Weights of a small autoregressive pixel model: soap at rate 0.0016.
Rows from block 5 of a small autoregressive pixel model, named by matrix and row number. Rows with one number belong to one neuron. Each number is 500 + 25 x the weight over its row's rms, rounded and kept within 0 to 999. All counts start at 0. Numbers have three digits each.
After each neuron's rows are labels from the 100 images, of 14976, where the neuron reaches its largest size: "strongest on" is what is common among them. Only what is clearly more common there than usual is listed. The data: retinal OCT scans (Kermany 2017).
# gate: MLP gate (model.blocks.5.mlp.gate.weight, 672x256), inputs 104-155
# fc1: MLP up (model.blocks.5.mlp.fc1.weight, 672x256), inputs 104-155
# fc2: MLP down (model.blocks.5.mlp.fc2.weight, 256x672, transposed), outputs 104-155

gate.331:549510535506488536499513464499487509475530554510505452490457507548473482493517517497490519492510524510474506529515524462455545484486512549536490459483518545
fc1.331:497487508475461488494440472517495447511532467492499488517491502489526483472484472492482490504486511440518519522478482526490546528478520478442496505565496453
fc2.331:513521553553479512494465466525467487480537482494536473519493509489452493503525516494491472503512492479484495502515454533460522512563529474494471493465481597
strongest on: finding: choroidal neovascularization

gate.530:492481511477531519511501521495491457486479505552507470517473544486541436503536505488523532403485504518505556492522511510487500521522483513488519450502557508
fc1.530:480525496520536502454504532530508457450513528522478516504476549518494500502473466492507508453523499526537500481546439505456493528468502492535502469516465505
fc2.530:466514463517477551491490496483534520480515506438496496492576494502541506482498478524525521446497457477504499480538480448504513476467460476509493477508506450
strongest on: finding: normal

gate.457:474538521528460490487531455458482495463465507499472495511468520528466493470536525484481510508470468458481523469530523455521504484503478496430488476472496527
fc1.457:485528551476531511458518505485475480496488510499513495478508499512509500490515509492536540535481470487500498494525501507489517496519514482472508517512491521
fc2.457:455495523540517475517487480495457517477486476473487518489490523492531537510491465534525479546505505474457494465485478507523450521528505487500471506520511482
strongest on: finding: choroidal neovascularization

gate.569:515504526507492460478449498492520459509498476463525522530487520511494499489497512491523535497496527493493461519497500511541520477475501527529490503493471503
fc1.569:493488510474533525483532504548541526516529473502457536459539510494517456516521501505524481503488502539521495555447518458502496515506514505517494500472526515
fc2.569:520495500503504562511525485529473464525463484501540496488490528501508503523505460495504549540512502514469474537500488463543506474519495495477495498475484546
strongest on: finding: diabetic macular edema

gate.339:448511495477500493456500466475486480502479532505509455493508535480524496516553505534474506478486519541490468509510532456540474488535502466477509526483494554
fc1.339:508502488510477471499510481496515468470496459469498479514480494476527529537507466478517521532522486490509531497538480523503496485445519435483492532504534543
fc2.339:488516461508519527477530492449511550530556448512502496440478514495499489494510511556501520507558485508510509508491499497506525481509502478479462501498508490
strongest on: finding: diabetic macular edema

gate.294:504485487485491495454523508524506524469504515516486511464489513495512506540486518520534491547459527563486447516514542531480474503518552544491505499451491523
fc1.294:519552508479478481510545519516477506508459490525464520496495477529488514524491494506516485484525514495517492476500486468457515512546523494495526455535504490
fc2.294:468468542525480445499511479535505494479493491523465494469445473502494511480513504514483448518513507464499509483486498479522470526486488506524505524504524564
strongest on: finding: diabetic macular edema

gate.524:490483476507491552504532562497473501509509459501468510492500502483511471499510511490536482533506484474492468438474499510497481545471488468494492498499502496
fc1.524:503469538489469469530505498478504468523476429487491490538490512492494503497541506503509507481493506484485507505553490511520495516516478525540510475483488489
fc2.524:484516512520450474513448491463446460453502580501510519480486520510522491505490500474464529490510498505535502489526435563512487482483507537510492507491485483
strongest on: finding: normal

gate.665:487504531510475489453505498492503528499486496513456494490526469484510475506511491526479488519486459531492486480536486510548456512491509500514513458499478450
fc1.665:534515497542498453485540505523485508515471481507485532452525494477460510488516499485517523467523505521521511521509472470510512482483462532478504495525495472
fc2.665:500525485482502526479518523541509506494524522504479495505464480523473463497466541471522502466455519525507490466541543502539506529494490465484461511484501521
strongest on: finding: diabetic macular edema

gate.157:504494462516453505470551533493495528501520551497462485513497490524469520492500504491500500473521527493516500530521508493497509485496526451474459471518517484
fc1.157:446520516478501492517533501507498502487492507512498511494469492531528487471512522547498486506511495500488482500519481489490508488501532452514485514503511523
fc2.157:503485522479494474500539510464492482521504470496482506508479508492460559517520461429492522514482446511513523540482526468524537550496509478520483517498504495
strongest on: finding: choroidal neovascularization

gate.26:459483504511539479480532446544487512511518532440489485500512481518482512479526529467516504505497504526456470469464526457521522488525486503458484504517475511
fc1.26:469514493511505496496496511483469449513486551494494514468487481508558515512515478528477517515502531496502510467514514464527496505559527487476526450530521554
fc2.26:483491500509493500531487517514506488486513537555527514499511515468544494541486500513516499466507504516482499533497531474479459479516517519505493515487491484
strongest on: finding: choroidal neovascularization

gate.481:491438473499500523484500488505490504485513530506497476510505500476457528519495485481452494477539504508518500512498521473524529499521575543505497503551473494
fc1.481:505524493481445495513475534470492470489516543527491475523499529480514535482485470486470528483502511489500485464549461508496475523552539517472470542496506501
fc2.481:477487485533529524504523508508501487510516502479467519505501455524490500512498470429478509477541515487480511552451515503454509499423495515465537515510524506
strongest on: finding: drusen

gate.397:424500500465457537539491503498522468483478438485458538518512472493515484540520494518490506512449497471484492516495530493511493501490499518520491572508493510
fc1.397:505471474501491527487536515509500499490479486510462520485510481463558481544486501516525448506489485499506482515493491539518558507460540483548521524525503483
fc2.397:507495435492498486490506521498501503509552527488469481478468490502540464479466507529517501521514501486486512504531525455532487495505460476485431471532515455
strongest on: finding: diabetic macular edema

gate.79:527457440488519525484475504492493515499526547525491491537538502503518488502548510508481494483484521463521477541491489521533469459509483486514514494489518470
fc1.79:495511520481498517523508496490528495461501491436500457483510521471504539491484493476522530540480524508489500449523489461501521528494520477499473522485492481
fc2.79:473482460542490496487484517488489490498525482487484449487503478514517518465523509501532476480476499504480502497449476508523508547475533456518549491505547462
strongest on: finding: normal

gate.520:506478478490556509507545475475479543473495498493505525480506444542514507534491518440524484472454485507473522484445506493506515479489541522520533531501506503
fc1.520:499491566494521556493511513497488500476476502471509490522491457523511510465525482494505495497518522489464516500486504469490456436495487554479498482509524475
fc2.520:554472511497482562520498493521498517472513503479480498492517560513509505493507504512476506485530463467482500467486515485549440472462521510494474477502497511
strongest on: finding: diabetic macular edema

gate.334:459536481578473486505543485500496500520507469501498447499462561507485504513504523491497463523528495535508497481531488480557507538460508527511519522483522499
fc1.334:492489525483513540556497469515494471515519494507457522534497511511564512495491474513553482463487464503512508494482499519488456523473540504547480502462507460
fc2.334:540451527491533499528510502517465520518485499499500491504524515486452553484471522565504496516472511513508510458534470486477488452529522525501518557502502540
strongest on: finding: diabetic macular edema

gate.310:484508482499521466472498471459507474513469539493525502497520525487461489490501496496503492474542484556505491506469497552559470530487491548477526488490519533
fc1.310:510489509545463511474437516549464489521480477489529478521488522497526476497477507552459488467480507498512526482521518469492451490501489470497468528528477490
fc2.310:463494498508457540462485532465456501491519488535495480481433505481538508473514529491494527519542524505475543520502544492517502456485525512477465501465522497
strongest on: finding: diabetic macular edema

gate.200:482514482467505506522474493490527465523515544513534522512493496515508502577502479459476515536485504476498496524459485523496525519531556484503505525504512511
fc1.200:479485465466517485544534566444430506498506536504520509492517477429475496475488464500498524478508470483512476492512503533508499522495477488478516471533539460
fc2.200:495497507493509468514527508497515490513506489461492482522543497489566499515533518490522454494465486503471513508499524501511522494510518476500500498472541520
strongest on: finding: diabetic macular edema

gate.11:504535523532484478461478532560478457521476482528530563521510497475461510502451519528528530473526489490446544462464496495521511545479492468519496513498567504
fc1.11:519484513471473490439472498464543466524496509562544530487566483504536489550466506531467519500503452478519491512505490498529501506543504486487503510490470502
fc2.11:461510464500501521460488543499496518510494543496576463471526523557462516493517521530487534504506502510502556495516493505466495526466510535476462520515514465
strongest on: finding: normal

gate.618:508501477483500480480486429507489482543518536484482477567504539509494517461504522507459504492473517532455481492501502486499475456489497510493486461548495543
fc1.618:475528539477446494533477507530502547499521486470534506518470499452494494534532501422484487494534467481478517525513495538511480503482510509521543496508474500
fc2.618:452544500517503555479456479486487465497454485531531504509533509431451517527488509497473510471530484515501500493485522499459495497520522497444496520513505484
strongest on: finding: choroidal neovascularization

gate.63:492504505509471538507529543521456492442519488502505441474520541486493534482484503508464490492490466498528494460483540507529504521512469520508533474469481518
fc1.63:487511453455553486509496485515534502531490466492499521474510491534517514520549510505525527509519478472494490482503496537493446535508499511522488471527532449
fc2.63:558512535503519525514457486523530454509517501519457529503510464488507505515547497499531506481475453501474510511482481505493437503510505543500546474523530517
strongest on: finding: choroidal neovascularization

gate.171:477543521496476458507501521517540509547583549499504499489500502510495521518489503508496486507541480472459478511473499500471533469499461511471479480500425521
fc1.171:484484506528481487563523495569523494521462467491475492461479471488506543554483522513466542506502442464516512484528509495492508471497485501487495505472492515
fc2.171:502484507515469475492526490518505500504519463510538480458522477509466500502474500476480522468440461528530478487527476478480478485514482509500511487488523493
strongest on: finding: choroidal neovascularization

gate.231:487471525529524536568545487511527526502517477481479498523511534500511513487495480492455505473469499485515477512519512439500490521506487493509498463549516517
fc1.231:482496492493479541497512491479512528554548498510481483504482517468485505557498516471496482472463467439563438505435489511517477486493520517505494461502456488
fc2.231:461460483524510479527508496469522472493512485539475498476502493450494518547521510494474492479505513477476473503488531464520526439492485516539475516556487484
strongest on: finding: choroidal neovascularization

gate.613:428548562537490473491549541478480491498533494565509513508500472541534451507496519503515473479498492504481519517477490478484516487520520527516485518480472491
fc1.613:495491504475507507471462516483492511500478475486569487461504518462546470494485519521458487550467531510495486510514520505465509508506512525496502552552499505
fc2.613:457477517455514495534504501512523479455474480480515467531537503481514498528506508509503477521481561510483500498476506518498529563496474493506546540526506505
strongest on: finding: diabetic macular edema

gate.419:471508520446506504501515515441535539488506498547510490507535525483533528505516489485459492472496492541484513518522520526481518498509487524491501537490523508
fc1.419:511497558491444438488487517481457528477490508510483498500496503522509488502508498522490536477471525459501529442471509471486530497488466511469545470502493494
fc2.419:565484505487494460524511515518501506493503525504493502529520477511499512497512489509490516458466497503525477461485530496510467470489506471480512472509509511
strongest on: finding: choroidal neovascularization

gate.415:493510535520500518545505461532419503503490503499490486513480499526503456478479524490464541511481507505491522488493517514500535531506489475504508419525482492
fc1.415:504493479480515506500521494461504449552518507509477524475467497480529499470518504467462488516496493498562508505473511556483518469470504562480486493525549532
fc2.415:474518529522478541532491521517496543504553435548491500510490516490463511483456495508502488493491541468503527483531486500497513509467545527488473459483524471
strongest on: finding: diabetic macular edema

gate.659:519524463552515545506521438474496476508523524453507453481515488529471512512481521469518516521487557498517473520530502521503521451490504498486495465490488523
fc1.659:492467464460545519453512504478466551493457517549515520508536537493465501550530459511518468508475491521473492508524487479534497524520519520509517496453501500
fc2.659:504482466468494512451500519501470561493473492472502473516553491523506494499505513488517493527520495484488511516499506468459467481484473507476506520519453455
strongest on: finding: diabetic macular edema

gate.103:480445532516488460554500487527545518476495527506448454491500475494502529503505465477527516510515496537502487500497480515532514483514484528462516482518477508
fc1.103:494510451490544507515518468485468494528488493493501485526529517500507524489501463506463460528480502521532512488510495554497493499509505507512508521501491497
fc2.103:501508497510544514492529502466496506528470532516501484466462513474462542489483507515528527495466500522490489515509533501481518463455454468503450511487536501
strongest on: finding: choroidal neovascularization

gate.179:499500477507522512476528546515496537532553544458466517504509499535519507473491493536517474507479525503479538541471506530509499514502518473494505492435548498
fc1.179:493477516482488479513500471528533504521461467501512471546498477506493515490453533545503525551466494461512475503454494513516494535538502510517519527498502498
fc2.179:487493466525513477492509481522484494465474489443563519485532449486482525496439516481474506518475499503508515486514527486508525495564472525515539527498503536
strongest on: finding: choroidal neovascularization

gate.292:530523486467496446533511482515515491519509497485459452463476517474488541490520517520508489519468517510518482475489500491445464484502490515451500492524487516
fc1.292:551508498492480485520494512527518478517508507503543467494549463541496487530506500490476525517507528466471488541488460501501435498528533488513445504515489486
fc2.292:513531504507491448483487486534524480530478517534503517488455495498508494472446468542496535476447475465488543508473497494516497505483515537484520476558560482
strongest on: finding: choroidal neovascularization

gate.593:509508499450506455525512482473489500471509516517470540523492497515534524529497506481469475443495503479503520554522556469487479498473503523464472494481463473
fc1.593:507487535525475472504517513489488482504500483476528509512537527487507494516513525505514515454516499517457535506505520485489492516485466500526491509518520519
fc2.593:498530484498492500476475481553459480460461441526495497463519503455471535475553507471530520502518478477499531503531515524477448496453485506479520553495501496
strongest on: finding: choroidal neovascularization