Rows from block 5 of a small autoregressive pixel model, named by matrix and row number. Rows with one number belong to one neuron. Each number is 128 + 24 x the weight over its row's rms, rounded and kept within 0 to 255. All counts start at 0.
Before each neuron's rows are labels from the 100 images, of 14976, where the neuron reaches its largest size: "strongest on" is what is common among them. Only what is clearly more common there than usual is listed. The data: retinal OCT scans (Kermany 2017). In brackets: how many of the 100.
# gate: MLP gate (model.blocks.5.mlp.gate.weight, 672x256), inputs 0-51
# fc1: MLP up (model.blocks.5.mlp.fc1.weight, 672x256), inputs 0-51
# fc2: MLP down (model.blocks.5.mlp.fc2.weight, 256x672, transposed), outputs 0-51

strongest on: finding: normal (89)
gate.530 [113 186 117  90 117 146 140  92 148 129  97 128 113  81 190 111 138 169 125  99 113 154 128 132 150 122 118 103 125 110 128 103 134 155 123 139 123 131 182  81 134 156 135 139 122 120 122 153 133 139 122 119]
fc1.530 [165 144 130 109 127 115  93 152 168  90 143 130 130 153  85 150 105 132 135 132 124 112 148 150 122 119  97 155 155 118 115 147 108 112 104 131  96 128 126 140 146 139 141 144  87 132 156 103 121 135 103 141]
fc2.530 [136  90 138 120 105 126 101  72 131 133 115 113 163 116 117 106 123 105 149 131  83 141 148 119 115 131 111 132 165 118 145 143 157 134 118 147 172 143 139 120 114 135 124 107 114 121  96  86 108 152 118 153]

strongest on: finding: normal (78)
gate.273 [143 121 115 116  95 127 131 116  85  85 106 113 112 153  95 101 142  55 141 173 173  90 173 130 131 135 103 135 100 141 146  89  90  85 156 110 104 131  95 146  93 126 118 115 142 103 140 149 117 133 138 126]
fc1.273 [152 105 128 163 166 161 142 151 114 125 129 103 131 203  92  99 112 117 149 121 126 120 176 150 111  96 143 168 118 147 141 109 143 155  71  70 117 153 133  87 108  97 110 124 115 162 121 137 117 100 111 127]
fc2.273 [146 127  84 148 107 164 106 125 122 182  89 126 103 171 144 127 166 112 145 180 128 122 157 119  97 142 107  99 110 108  91  92 119 134 139 105 125 106 141 104 105 156  98  94 134 165 138 130 134 145 128 151]

strongest on: finding: normal (87)
gate.162 [123  86 128 118 124 127 140 107 145 124 140 140 130 132 158 118 118 119 126  99 139 113 166 130 190 129 108 104 143 134  99 118 133 116 141 114 101 164 130 134 127 108 156 118 138  65 111 124 115 101 195 130]
fc1.162 [ 90 136 105 114 142 139 144 164 154 111 109  91 129 130 143 134 126 146 121 148 150 140 120 149 137  99 141 111 143 113 125  57 152 139 151 149 148 101 110 139 119 154 110 136 138 152  98 157 130 144 182 141]
fc2.162 [129  73 141 111 114 126 121 128 120 129 140 155 137 162 121 131 120 125 121 115 114 134 139 111 207 133 138 122 142 134  94 185 120 125 103 108  95 146 124 114 173 101 149 139 119  43 158 118 136 119 188 105]

strongest on: finding: normal (88)
gate.97 [131 175  97 141 135  77 141 149 122 135 100 129  87 108 115 118 135 125  73 107 109 137 147  82 149 170 149 194  86 149 144  93 112 150  97 165 181 131 113 119 172 101 123 136  96  99  89 130 154 103 131 109]
fc1.97 [130 148 157 151 163 127 115 106  64 138 163  96 125 141 154  89 151 115  90 114 126 176 100 117 139 124  88  98  94 144 113 172 112 172 143 142 146 115  78 117 125 110 128 123 113 145 158 102 126 115 135 100]
fc2.97 [142 120 105  99 151 186 137 143 144 139  99 127 101 167 121 121 145 155 128  99 123 124 115 105 125 137 115 111 136 125 165 148 155 154 132 114 122 126 117 125 121  79 100 130 104 173 149  91 149 143 164 100]

strongest on: finding: normal (79)
gate.11 [218 122 123 107 131 131 104  92 101 132 137 121 117 103 155 109 133 135 126  97 169 130 119 111 132 107  83 169 149  98 104  88 132 154 124 140 179 128 141 146 135 128 112 142 101 112 142 133 143 133  98 137]
fc1.11 [110 160 118 153 101 154 114 109 137 102 167 154 126 104 134 124 143 104  91 106 139 136  83 145 100 156 129 104 169 155 129 112 124 113 105 120 118 121  88 156 119 143 140 133 125 116  95 121  83 129 131 109]
fc2.11 [ 90 125  87 148 150 119 140 110 106 146 119  69 154 116 143  73 100  99 120 121 113 161 156 164 105 142 138 142 164 115 125 144 138 128 153  95 143 136 119 126 104 132 126 128 112 169 119  91  85 137 101 108]

strongest on: finding: choroidal neovascularization (70)
gate.229 [118 126  97 138 148 128 131 131 146  98 116 128 117 143 163 181 127 142 145 146 162 124 125 159 125 140 119 154 144 103 154 145 147 100 172 100 156 147 123 176 114 127  89 152 115 126 118  72 112 152 143 142]
fc1.229 [115 122 106  99 113  99 155 132 123 147 114 130 110 136 144  98 107 114 109 142 116 158 101 117 141 186 116 143 101  88  94 125 140 120 111 174 130 123 113 158 159 141 106 136 131 122 101 126 162 146 108 143]
fc2.229 [144 144 129 109 107  94 145 133 105 125 108 143 126 101 120 136 138  91 173  95 106 126  77 136 139 173 144 136  88 110 153 135 124 148 131  87 149 180 123 158 114 145 131 133 110 136 154  71  92 158 109 120]

strongest on: finding: normal (91)
gate.488 [152  91 152 151  86  91 139 128  85 116 120 112 132  85 153  85 142 130  90  91 155 176 109 170 126 109 101 136 134 109  78 150 105 104 130 101 122  93 122 109 150 161 134 131 131  85  92 163 153 122  95 148]
fc1.488 [187 123 101 111  94 136 160 120 129 156 141 123 129 122 115  53 115 119 112  85 121 153  89 119 112 109 159 142 108 124 102 121  81 108 130 108 114  84  77 114 135 139 168 122 160 135 168 183 151 128 138 124]
fc2.488 [ 75 115 114 107 132 135 126 120 151 141 151 123 106 123 155 116 110  91 132 181 124 148 150 120 108 108 122 102 113 101 121 127 137 162 100 173 166 125 124 171  85 118 111 104 128 160 173 155 113 130 141 135]

strongest on: finding: choroidal neovascularization (98)
gate.316 [116 131 126 120 153 133 129 146 147 184 104 161 129 136 145 142 160 154 158 151 130 102 150 116 100 109 198 135 141 108 122 122 147 109 110 123 126 151 120 154  90 108 135 112 199 109 112 130 132 100 159 116]
fc1.316 [135 143 153 156 145 120 124  98  89 102 125 124 111 124 152 138 122  83 122  93 133 168 138 150 136 121  91 110 148  93  92 136 146 151  85 127 137 137 134 142 125 126  81 117  79 167  66 120 132 135 106 151]
fc2.316 [105 121 120 130 132 140 133 148 124 100 130 120 146  94 177 163 122  80 161 140 127 166 146 111 144 158 152 133 137  95  81 116 125 121 143 131 112 147 123 141 142 115 148 154 133 100  92 121 110 116 103 139]

strongest on: finding: diabetic macular edema (29)
gate.418 [119  89 142 129  64 169 147 146  81 126 154 134 145 115 123 119 121 106 176  96 165 166 139 145 116  91 118 143 106 122 131 117 102  96  97  80 121 128 155 114 167 122 122 113  82 139 141 137 159 145 127 142]
fc1.418 [161 114 102 145 134 119 129 178 147 129 157 145 101 110 169 110 143 130  99 110 152 135 146 159 148 146 157 154 156 117  90 126 139 110 149 118 179 127 105 141 129 159  69 131 145 128 145 125  88 157 122 167]
fc2.418 [130  97 130 124 151 105 172  98 121 145 175  94 117 164 119 132 146 144 121 131 134 140 155  99 155 190 127 121 143 143 143 129 110 139 145 117  94 124 131  84 156 134 105 169 136 145 121 125 187 137 121 123]

strongest on: finding: normal (78)
gate.436 [157 137  82 100 169 138 120 139 132 137 119 109 116 116 107  97 129 114 127 133 158  73  68 119  94 144 123 114 121 103 130 123 170 125 124 137  99 135 133 173 138 150  98 110 169 114 127 136 151 114 113 122]
fc1.436 [144 122 120 137 115 104 157  99 140 160 165 142 164  75 118 126 156 138 148 171 102 115  96 112 153 132 169 108 104 126 115 130 139 169 103 135 115 101 145 101 156 127 115 140 163 123 193 166 127  86 107 105]
fc2.436 [ 96 104 135 131 135 103 105  92 134 151 104 121 107 102 124 143 112 117  86 104 135 134  82 115 121 111 119 138 132 121 103 132 165 154 112 105 123 107  82  85 171  82 159 136 201 156 153  67 116 123 110 137]

strongest on: finding: diabetic macular edema (34)
gate.191 [111 122 152 107 155  98 151 136 139 101 139 147 129 126 119 155 109 120 171 134 153 102 118 124  70 133 130 130 130 153 152 107  99 127 101 146 143 165 101 146 120 146 125 113 134 128 123 146 156 152 122 131]
fc1.191 [126 146 110 110 135 122 158 116 126  92 128 111 142 102 138 113 119  98 103 121 130 110 131 146  86  96  83 141 121 126 134 111 107 108 114 126 163 144  85 130 101  73 104 176 168 156 128 143 147  99 181  91]
fc2.191 [142 132 138 132 137 131 126 151 117 156 103 119 132 129 174 139 147 105  97 155 125 118 112 130 169 107 106 102 172  74  80  80 132  97  76 149 142 136 114 112 104 114 164 124 105 137 126 151 154 109 131 165]

strongest on: finding: normal (85)
gate.354 [111 145 106 105 144 107 152 124 126 138 150  75 135 103 167 147 142 139 138 163 162 121 119 118 128 138 134  93 134 150 133 160 103 126 108 138  74 141 107 168 124 117 128 113 157 145 145 127 114 114 136 114]
fc1.354 [123 143 139 131 116 133 114  81 145 127 109  93 121 111 162 161 128 129 147 104 121  95 122 113 131 135 122 168 140 135 123 102 135 146 129 136  90 141 139 131 120  92 124 101  99 134 154 141 146 148 137 145]
fc2.354 [156 141 149  82 123 149 129 134  82 136 149 155 125 161 124 159 118 126 142  93 108 141 138 156 124 136  93 138 111 112 143 112 153 128 155 135 117 142 139 143 163 145 134 135 110 150 139 147 117 101 109  98]

strongest on: finding: choroidal neovascularization (81)
gate.437 [180  91 156 113  90 130 151 149 127 112 117 110  83 136 133 143 164 168 129 149 125 114 137 119 151 105 138 146 158 117 125 166 143 154 109 134 118 105 107 148 113 147 121 168  83 156 166 139 135 142 128 127]
fc1.437 [135 159 128 141 147 104 119 177 118 146 139 143 143 166 154 130 122 131 144 143 150  91 103 111 107 143  74 121  96 106 134 163 124 130  76 125 102 113 104 126 114 163 104 196 107 103 152 119 131 146 104 113]
fc2.437 [121 184 152 147 111  84  79 138 110  87 125 151 183 108 125 129 148 121 196 156 144 108 146 163 118 156 131 133 121 179 122 153 125 129 148 127 137 105 119 178 127 134 127 158 120  87 109  99 114 146 153 158]

strongest on: finding: choroidal neovascularization (87)
gate.207 [126 111 111 131 138 128 130 104 167 134 119 120 130  82 148 132 154  99  71 101 119 129 165 153 149 121 129  94 109  80 120 123 113 144 140 129  83 111 120 188 156 175 122 162 154 139 111  91 144 111 133 126]
fc1.207 [137 151 134 120 137 158 151  93 112  96 148 100 169 142 149 122  95 115 132 139 105 105  98 113 105 145 119 139 120 115 131 103 126 149 133 121 126 155 102 128  92  90 144  60 127 133 164 136 125 144 115 174]
fc2.207 [133 150 130  86 119 169 117  89 114  98 121 154 125  71 130 170 133 161 102  95 150 139 103 165 138 175  97 106 106 105  99 133 126 141 106 137 131 161 107 116 149 125 116 115 104 102 124 181 161  90 119 133]

strongest on: finding: normal (83)
gate.666 [170 120 113  92 123 132  97 135 120 133 123 111 125 116 104  93 164 144 140 106 129 136 159  86 126 127  58 123 143 157 132 132 153 148 136 111 122 124 138 139 129 129  89 124 124 135 139  60 151 102 119 165]
fc1.666 [117 141 134 122 185 141 172 140  97 125 129 150 113 123 136 118 122 164 107 101 133  94 148 129 129 121 124 145 127 115 120 143  99 105 120 132 112 130  90 109 121 124 150 200 115  64 117 158  93 136 135  86]
fc2.666 [ 91 132 123  99 117 141 119 111 155 127 134 166 141 125 104 156 136 183 135  92 136  75 138 140 148 145  84 111 102 112 136 153 179  95 113 134 134 132 149 113 112 121 140 148 180 131 127 131 195 150 125 127]

strongest on: finding: normal (78)
gate.389 [123  73 189 119 131 157 101 109  91 132 134 108  96 116 116 105 116  93 108 154 147 145 115 159 106 159 140 126 121 143 148 121 159 168 142 110  90 125 119  78 120 138 154 118 140 136 165  90 139 107 127 113]
fc1.389 [145 112 122 167 138 128  98  84 101 114 155 161 120 144 127 138 109 132 138 109 139 151 124 119 128 116 134 164 141 118 122 101 115 121 100 102 129 158 153 108  95 160 128  83 170 101 120 175 100 129  89 125]
fc2.389 [164 119 139 125 120 122 119 145 121 113 123 148 149 157 122 101 151  53 122 107 108 141 128 119  97 136  99 144 130 120 190 119 161 131 146 127 140 163 149 155 130 118 187 156 137 136 139 109 122 104 114 158]

strongest on: finding: normal (91)
gate.87 [152  97 146 123  79  79  99  97  84 145 114 116 147 116 104 124 151 126 122 147 133 111 107 148 122 113 122 132 140 109 145 120 139 147 100  77 104 113 109 136  94 113 151 145  87 114 137  84 125 119 126 106]
fc1.87 [122 142 124 175 119 116 180  95 131 105 148 172 118 125 112 149 126 127 143 159 106 124 153 119 141 120 174 135 138 142 129  96 124  83 187 144 183 137 145 114 145  92  96  97 140 139 124 118 124 183 113 192]
fc2.87 [149 179 133 146 111 116 164 139 169 126 130 142 137  86  98 159 128 114 127 106 114  63 138  72 142 106 164 131 110  84 183  97 152 132 146 132 122 109 122 116 124 106 112 113 131 146 118 163 161 158 124 139]

strongest on: finding: drusen (27)
gate.481 [ 85 140 154 125 112 101 112 158 130 118  88 149 150 115 139 160 133 117 122 128 118  95 100 136  83 117 155 118 118 124 128 107 180 143 148  92 166 142 142 142 135 159 167 131 149 133 142 111 140 117 112 120]
fc1.481 [134 124 100 119 112 119 122 143 127 152 124 113 131 128 133 120 153 131 127 141 116 128 111 109 111 134  84 175 127 124 136 124 142 139 138 154 104 131 167 141 123 111 164 132 152 166 124 105 159 142 161 116]
fc2.481 [101 105 110 111 118 148 119 170 138  90 116 128  97 168 107 112 132 145  91  84 141 125 112 132 160 119 113 116 140  99  98 148 137 155 108 108 142 170 157 150 138 179  80 103 141 107 123 132 115 122 166 170]

strongest on: finding: normal (78)
gate.506 [130 127 135  90 128  93  73 121 137 134 133 120 120 146 154 132 131 113  91 136 117 125  96 120 121 140 105  93 162 163 105 132  97 132 130 139 126 136 114 138  71  99 132 145 154 137 134 121 138 115 161 116]
fc1.506 [116 115 124  98 142 104 109  98 170 149 167  99 102 149 141 117 170 121 158 111 150 162 122 184 141 125 103 153 145 119 137 114 117 160 138 129 105 120 140 154  50 114 123 129  90 117 122 109 161 102 129 141]
fc2.506 [127 117 100 136 103 143 129 153  98 142  90 133 124 144 121 129 129  95 165 154 126 134 141 154 136 163 151 135 121 135 135 135 115 150 158 114 188 151 133 130 112 130 141 114 116 106  77 160 109 107 103 128]

strongest on: finding: choroidal neovascularization (75)
gate.62 [ 99 145 112 178  96 109 109 102 156 156 182  91 138 137 105  80 115 144 158 119 127  93 170 123 156 166  97 121 117 123 156 140 123 100 157 146 115 111 147 113 157 105 153 127  91 108 160 123 123 123  99 168]
fc1.62 [113 152 170 137  64 155 138 133 168 135 116 127 125 135 104 107 147 132 136 115 100 155 140 125 138 127 170 180 111 139 115 138 153 118 113 133 102 112  93  84 140 112 149 121 140 126 107  71 162 127 134 124]
fc2.62 [128 131 173 155 132 113 139 135 119  92  89  94 109 166 121 123 150  89 158 154 123 112 160  99 133  90 115 126 113 139 126 105 140 108 142 192 125 105 142 113 118 129 155 100 172 108  98  97 161 118 127 118]

strongest on: finding: normal (82)
gate.101 [137  95  86 141 135 111 134 113 139 116 130 138 132 149 178 135 160 118 181 104 143 114 111  85  99 162 129 111 128 140 116 122 129 151 161 135 146 137 119 132 164 122 109 169 122 150  38 150 106 143 122 154]
fc1.101 [149 130 114 166  68 134 158 154 135 153 164 132 112 141 160 153 109  91 120 129 148 143 148 119 194 126  95 131 106 125 149 149  82 120 148 140 156 115 145 122 115 150 155 114 123 146 101 131 104 169 119 152]
fc2.101 [118 133 151 141 144 118  94 115 111 126 163 119 142 140 135 132  95 115 169 134  86 143 133 123 170 126 157 104 101 150 109 112 143 118 158 119 127  93 134 131 143  90  94 155 131 125 100  84 130 133  94 146]

strongest on: finding: normal (88)
gate.479 [154 127  96 139 104 136 111  82 105 102 118 109 132  86 138  90 144 102 114 139 144 135 145 133 126 154  77 165 159 140 127 130  91  97  96 131 126 109 156 151  75 134 128 137 142 154 121 136 106 112  76 133]
fc1.479 [165 114 102 140 109  91 119  72 134 139 155 161 114 136 127 134 145 124 156 113 126 125 147 107 107 108 130 183  97 104  98 144 131 143 143  93 114  90  96 122 102 144 128 165 136  97 136 177 126  94 118 110]
fc2.479 [ 99 164 115 116 163 163 143 126 122 152 142  96 160  99 130 100 160 131 138 157  99 160 110 171  78 105 138 117 140 119 139  90 162 142 109 127 134 159 145 153 131  95 115 105 116 144 140 110 142 135 168 156]

strongest on: finding: normal (89)
gate.130 [130 179 126 121 155 150 145 125 136  99  98 114 119 128 114 163 153 161 131 161 135 131 120 154 106 118 147 115 128 104  88 131 152 136 134 144 161  88 114 135 127 143  83 130 114 167 139 181 136 193 148 113]
fc1.130 [107 157  93  99 141 166 159 173 149 122  99 100 129 148 128 146 130 142  85 161 153 145 124 156 117 112 121 114 126 123 126  75 131 125 146 143 141 108 144 133 100 125 114 145 114 175 113 154 114 148 161 146]
fc2.130 [156 177 114 132 131 130 125 115 123 132 123 162 111 165  91 144 158 147 136 133 143 125 135 124 130 134 139 112 105 145 104 175 131 118 130 140 151 100 133 137 155 123 115 138 145 106 166 151 140 152 121  86]

strongest on: finding: normal (98)
gate.640 [100 115  76 127 145 124 154 146 106 152 112 116 129 107 120 123 132 156 155 116 145 148 133 165  97 141 130 138 128 166 139 126 137 168 120 119 111 136  93  90 108 108 124 127 120 135  89 137 114 105 138 154]
fc1.640 [139 135 109 142 128 126 160 137 120 138 118 124 149 106 181 148 142 172 162 126 110 162  88 172 147 131 113 124 135 168 151 126 133 146 147 131 138 144 159 144 142 137 107 119 113 153 143 127  98 126 154 152]
fc2.640 [121 113 134 131 150  99 125 153 108 165 122 122 164 145 188 106 158  84  97 125  99 148 168 141 112 119 143 140 132 163 177 100 133  97 136 151 143 106  62 161 106 134 142 100 103 126 138 110 128 150 143 136]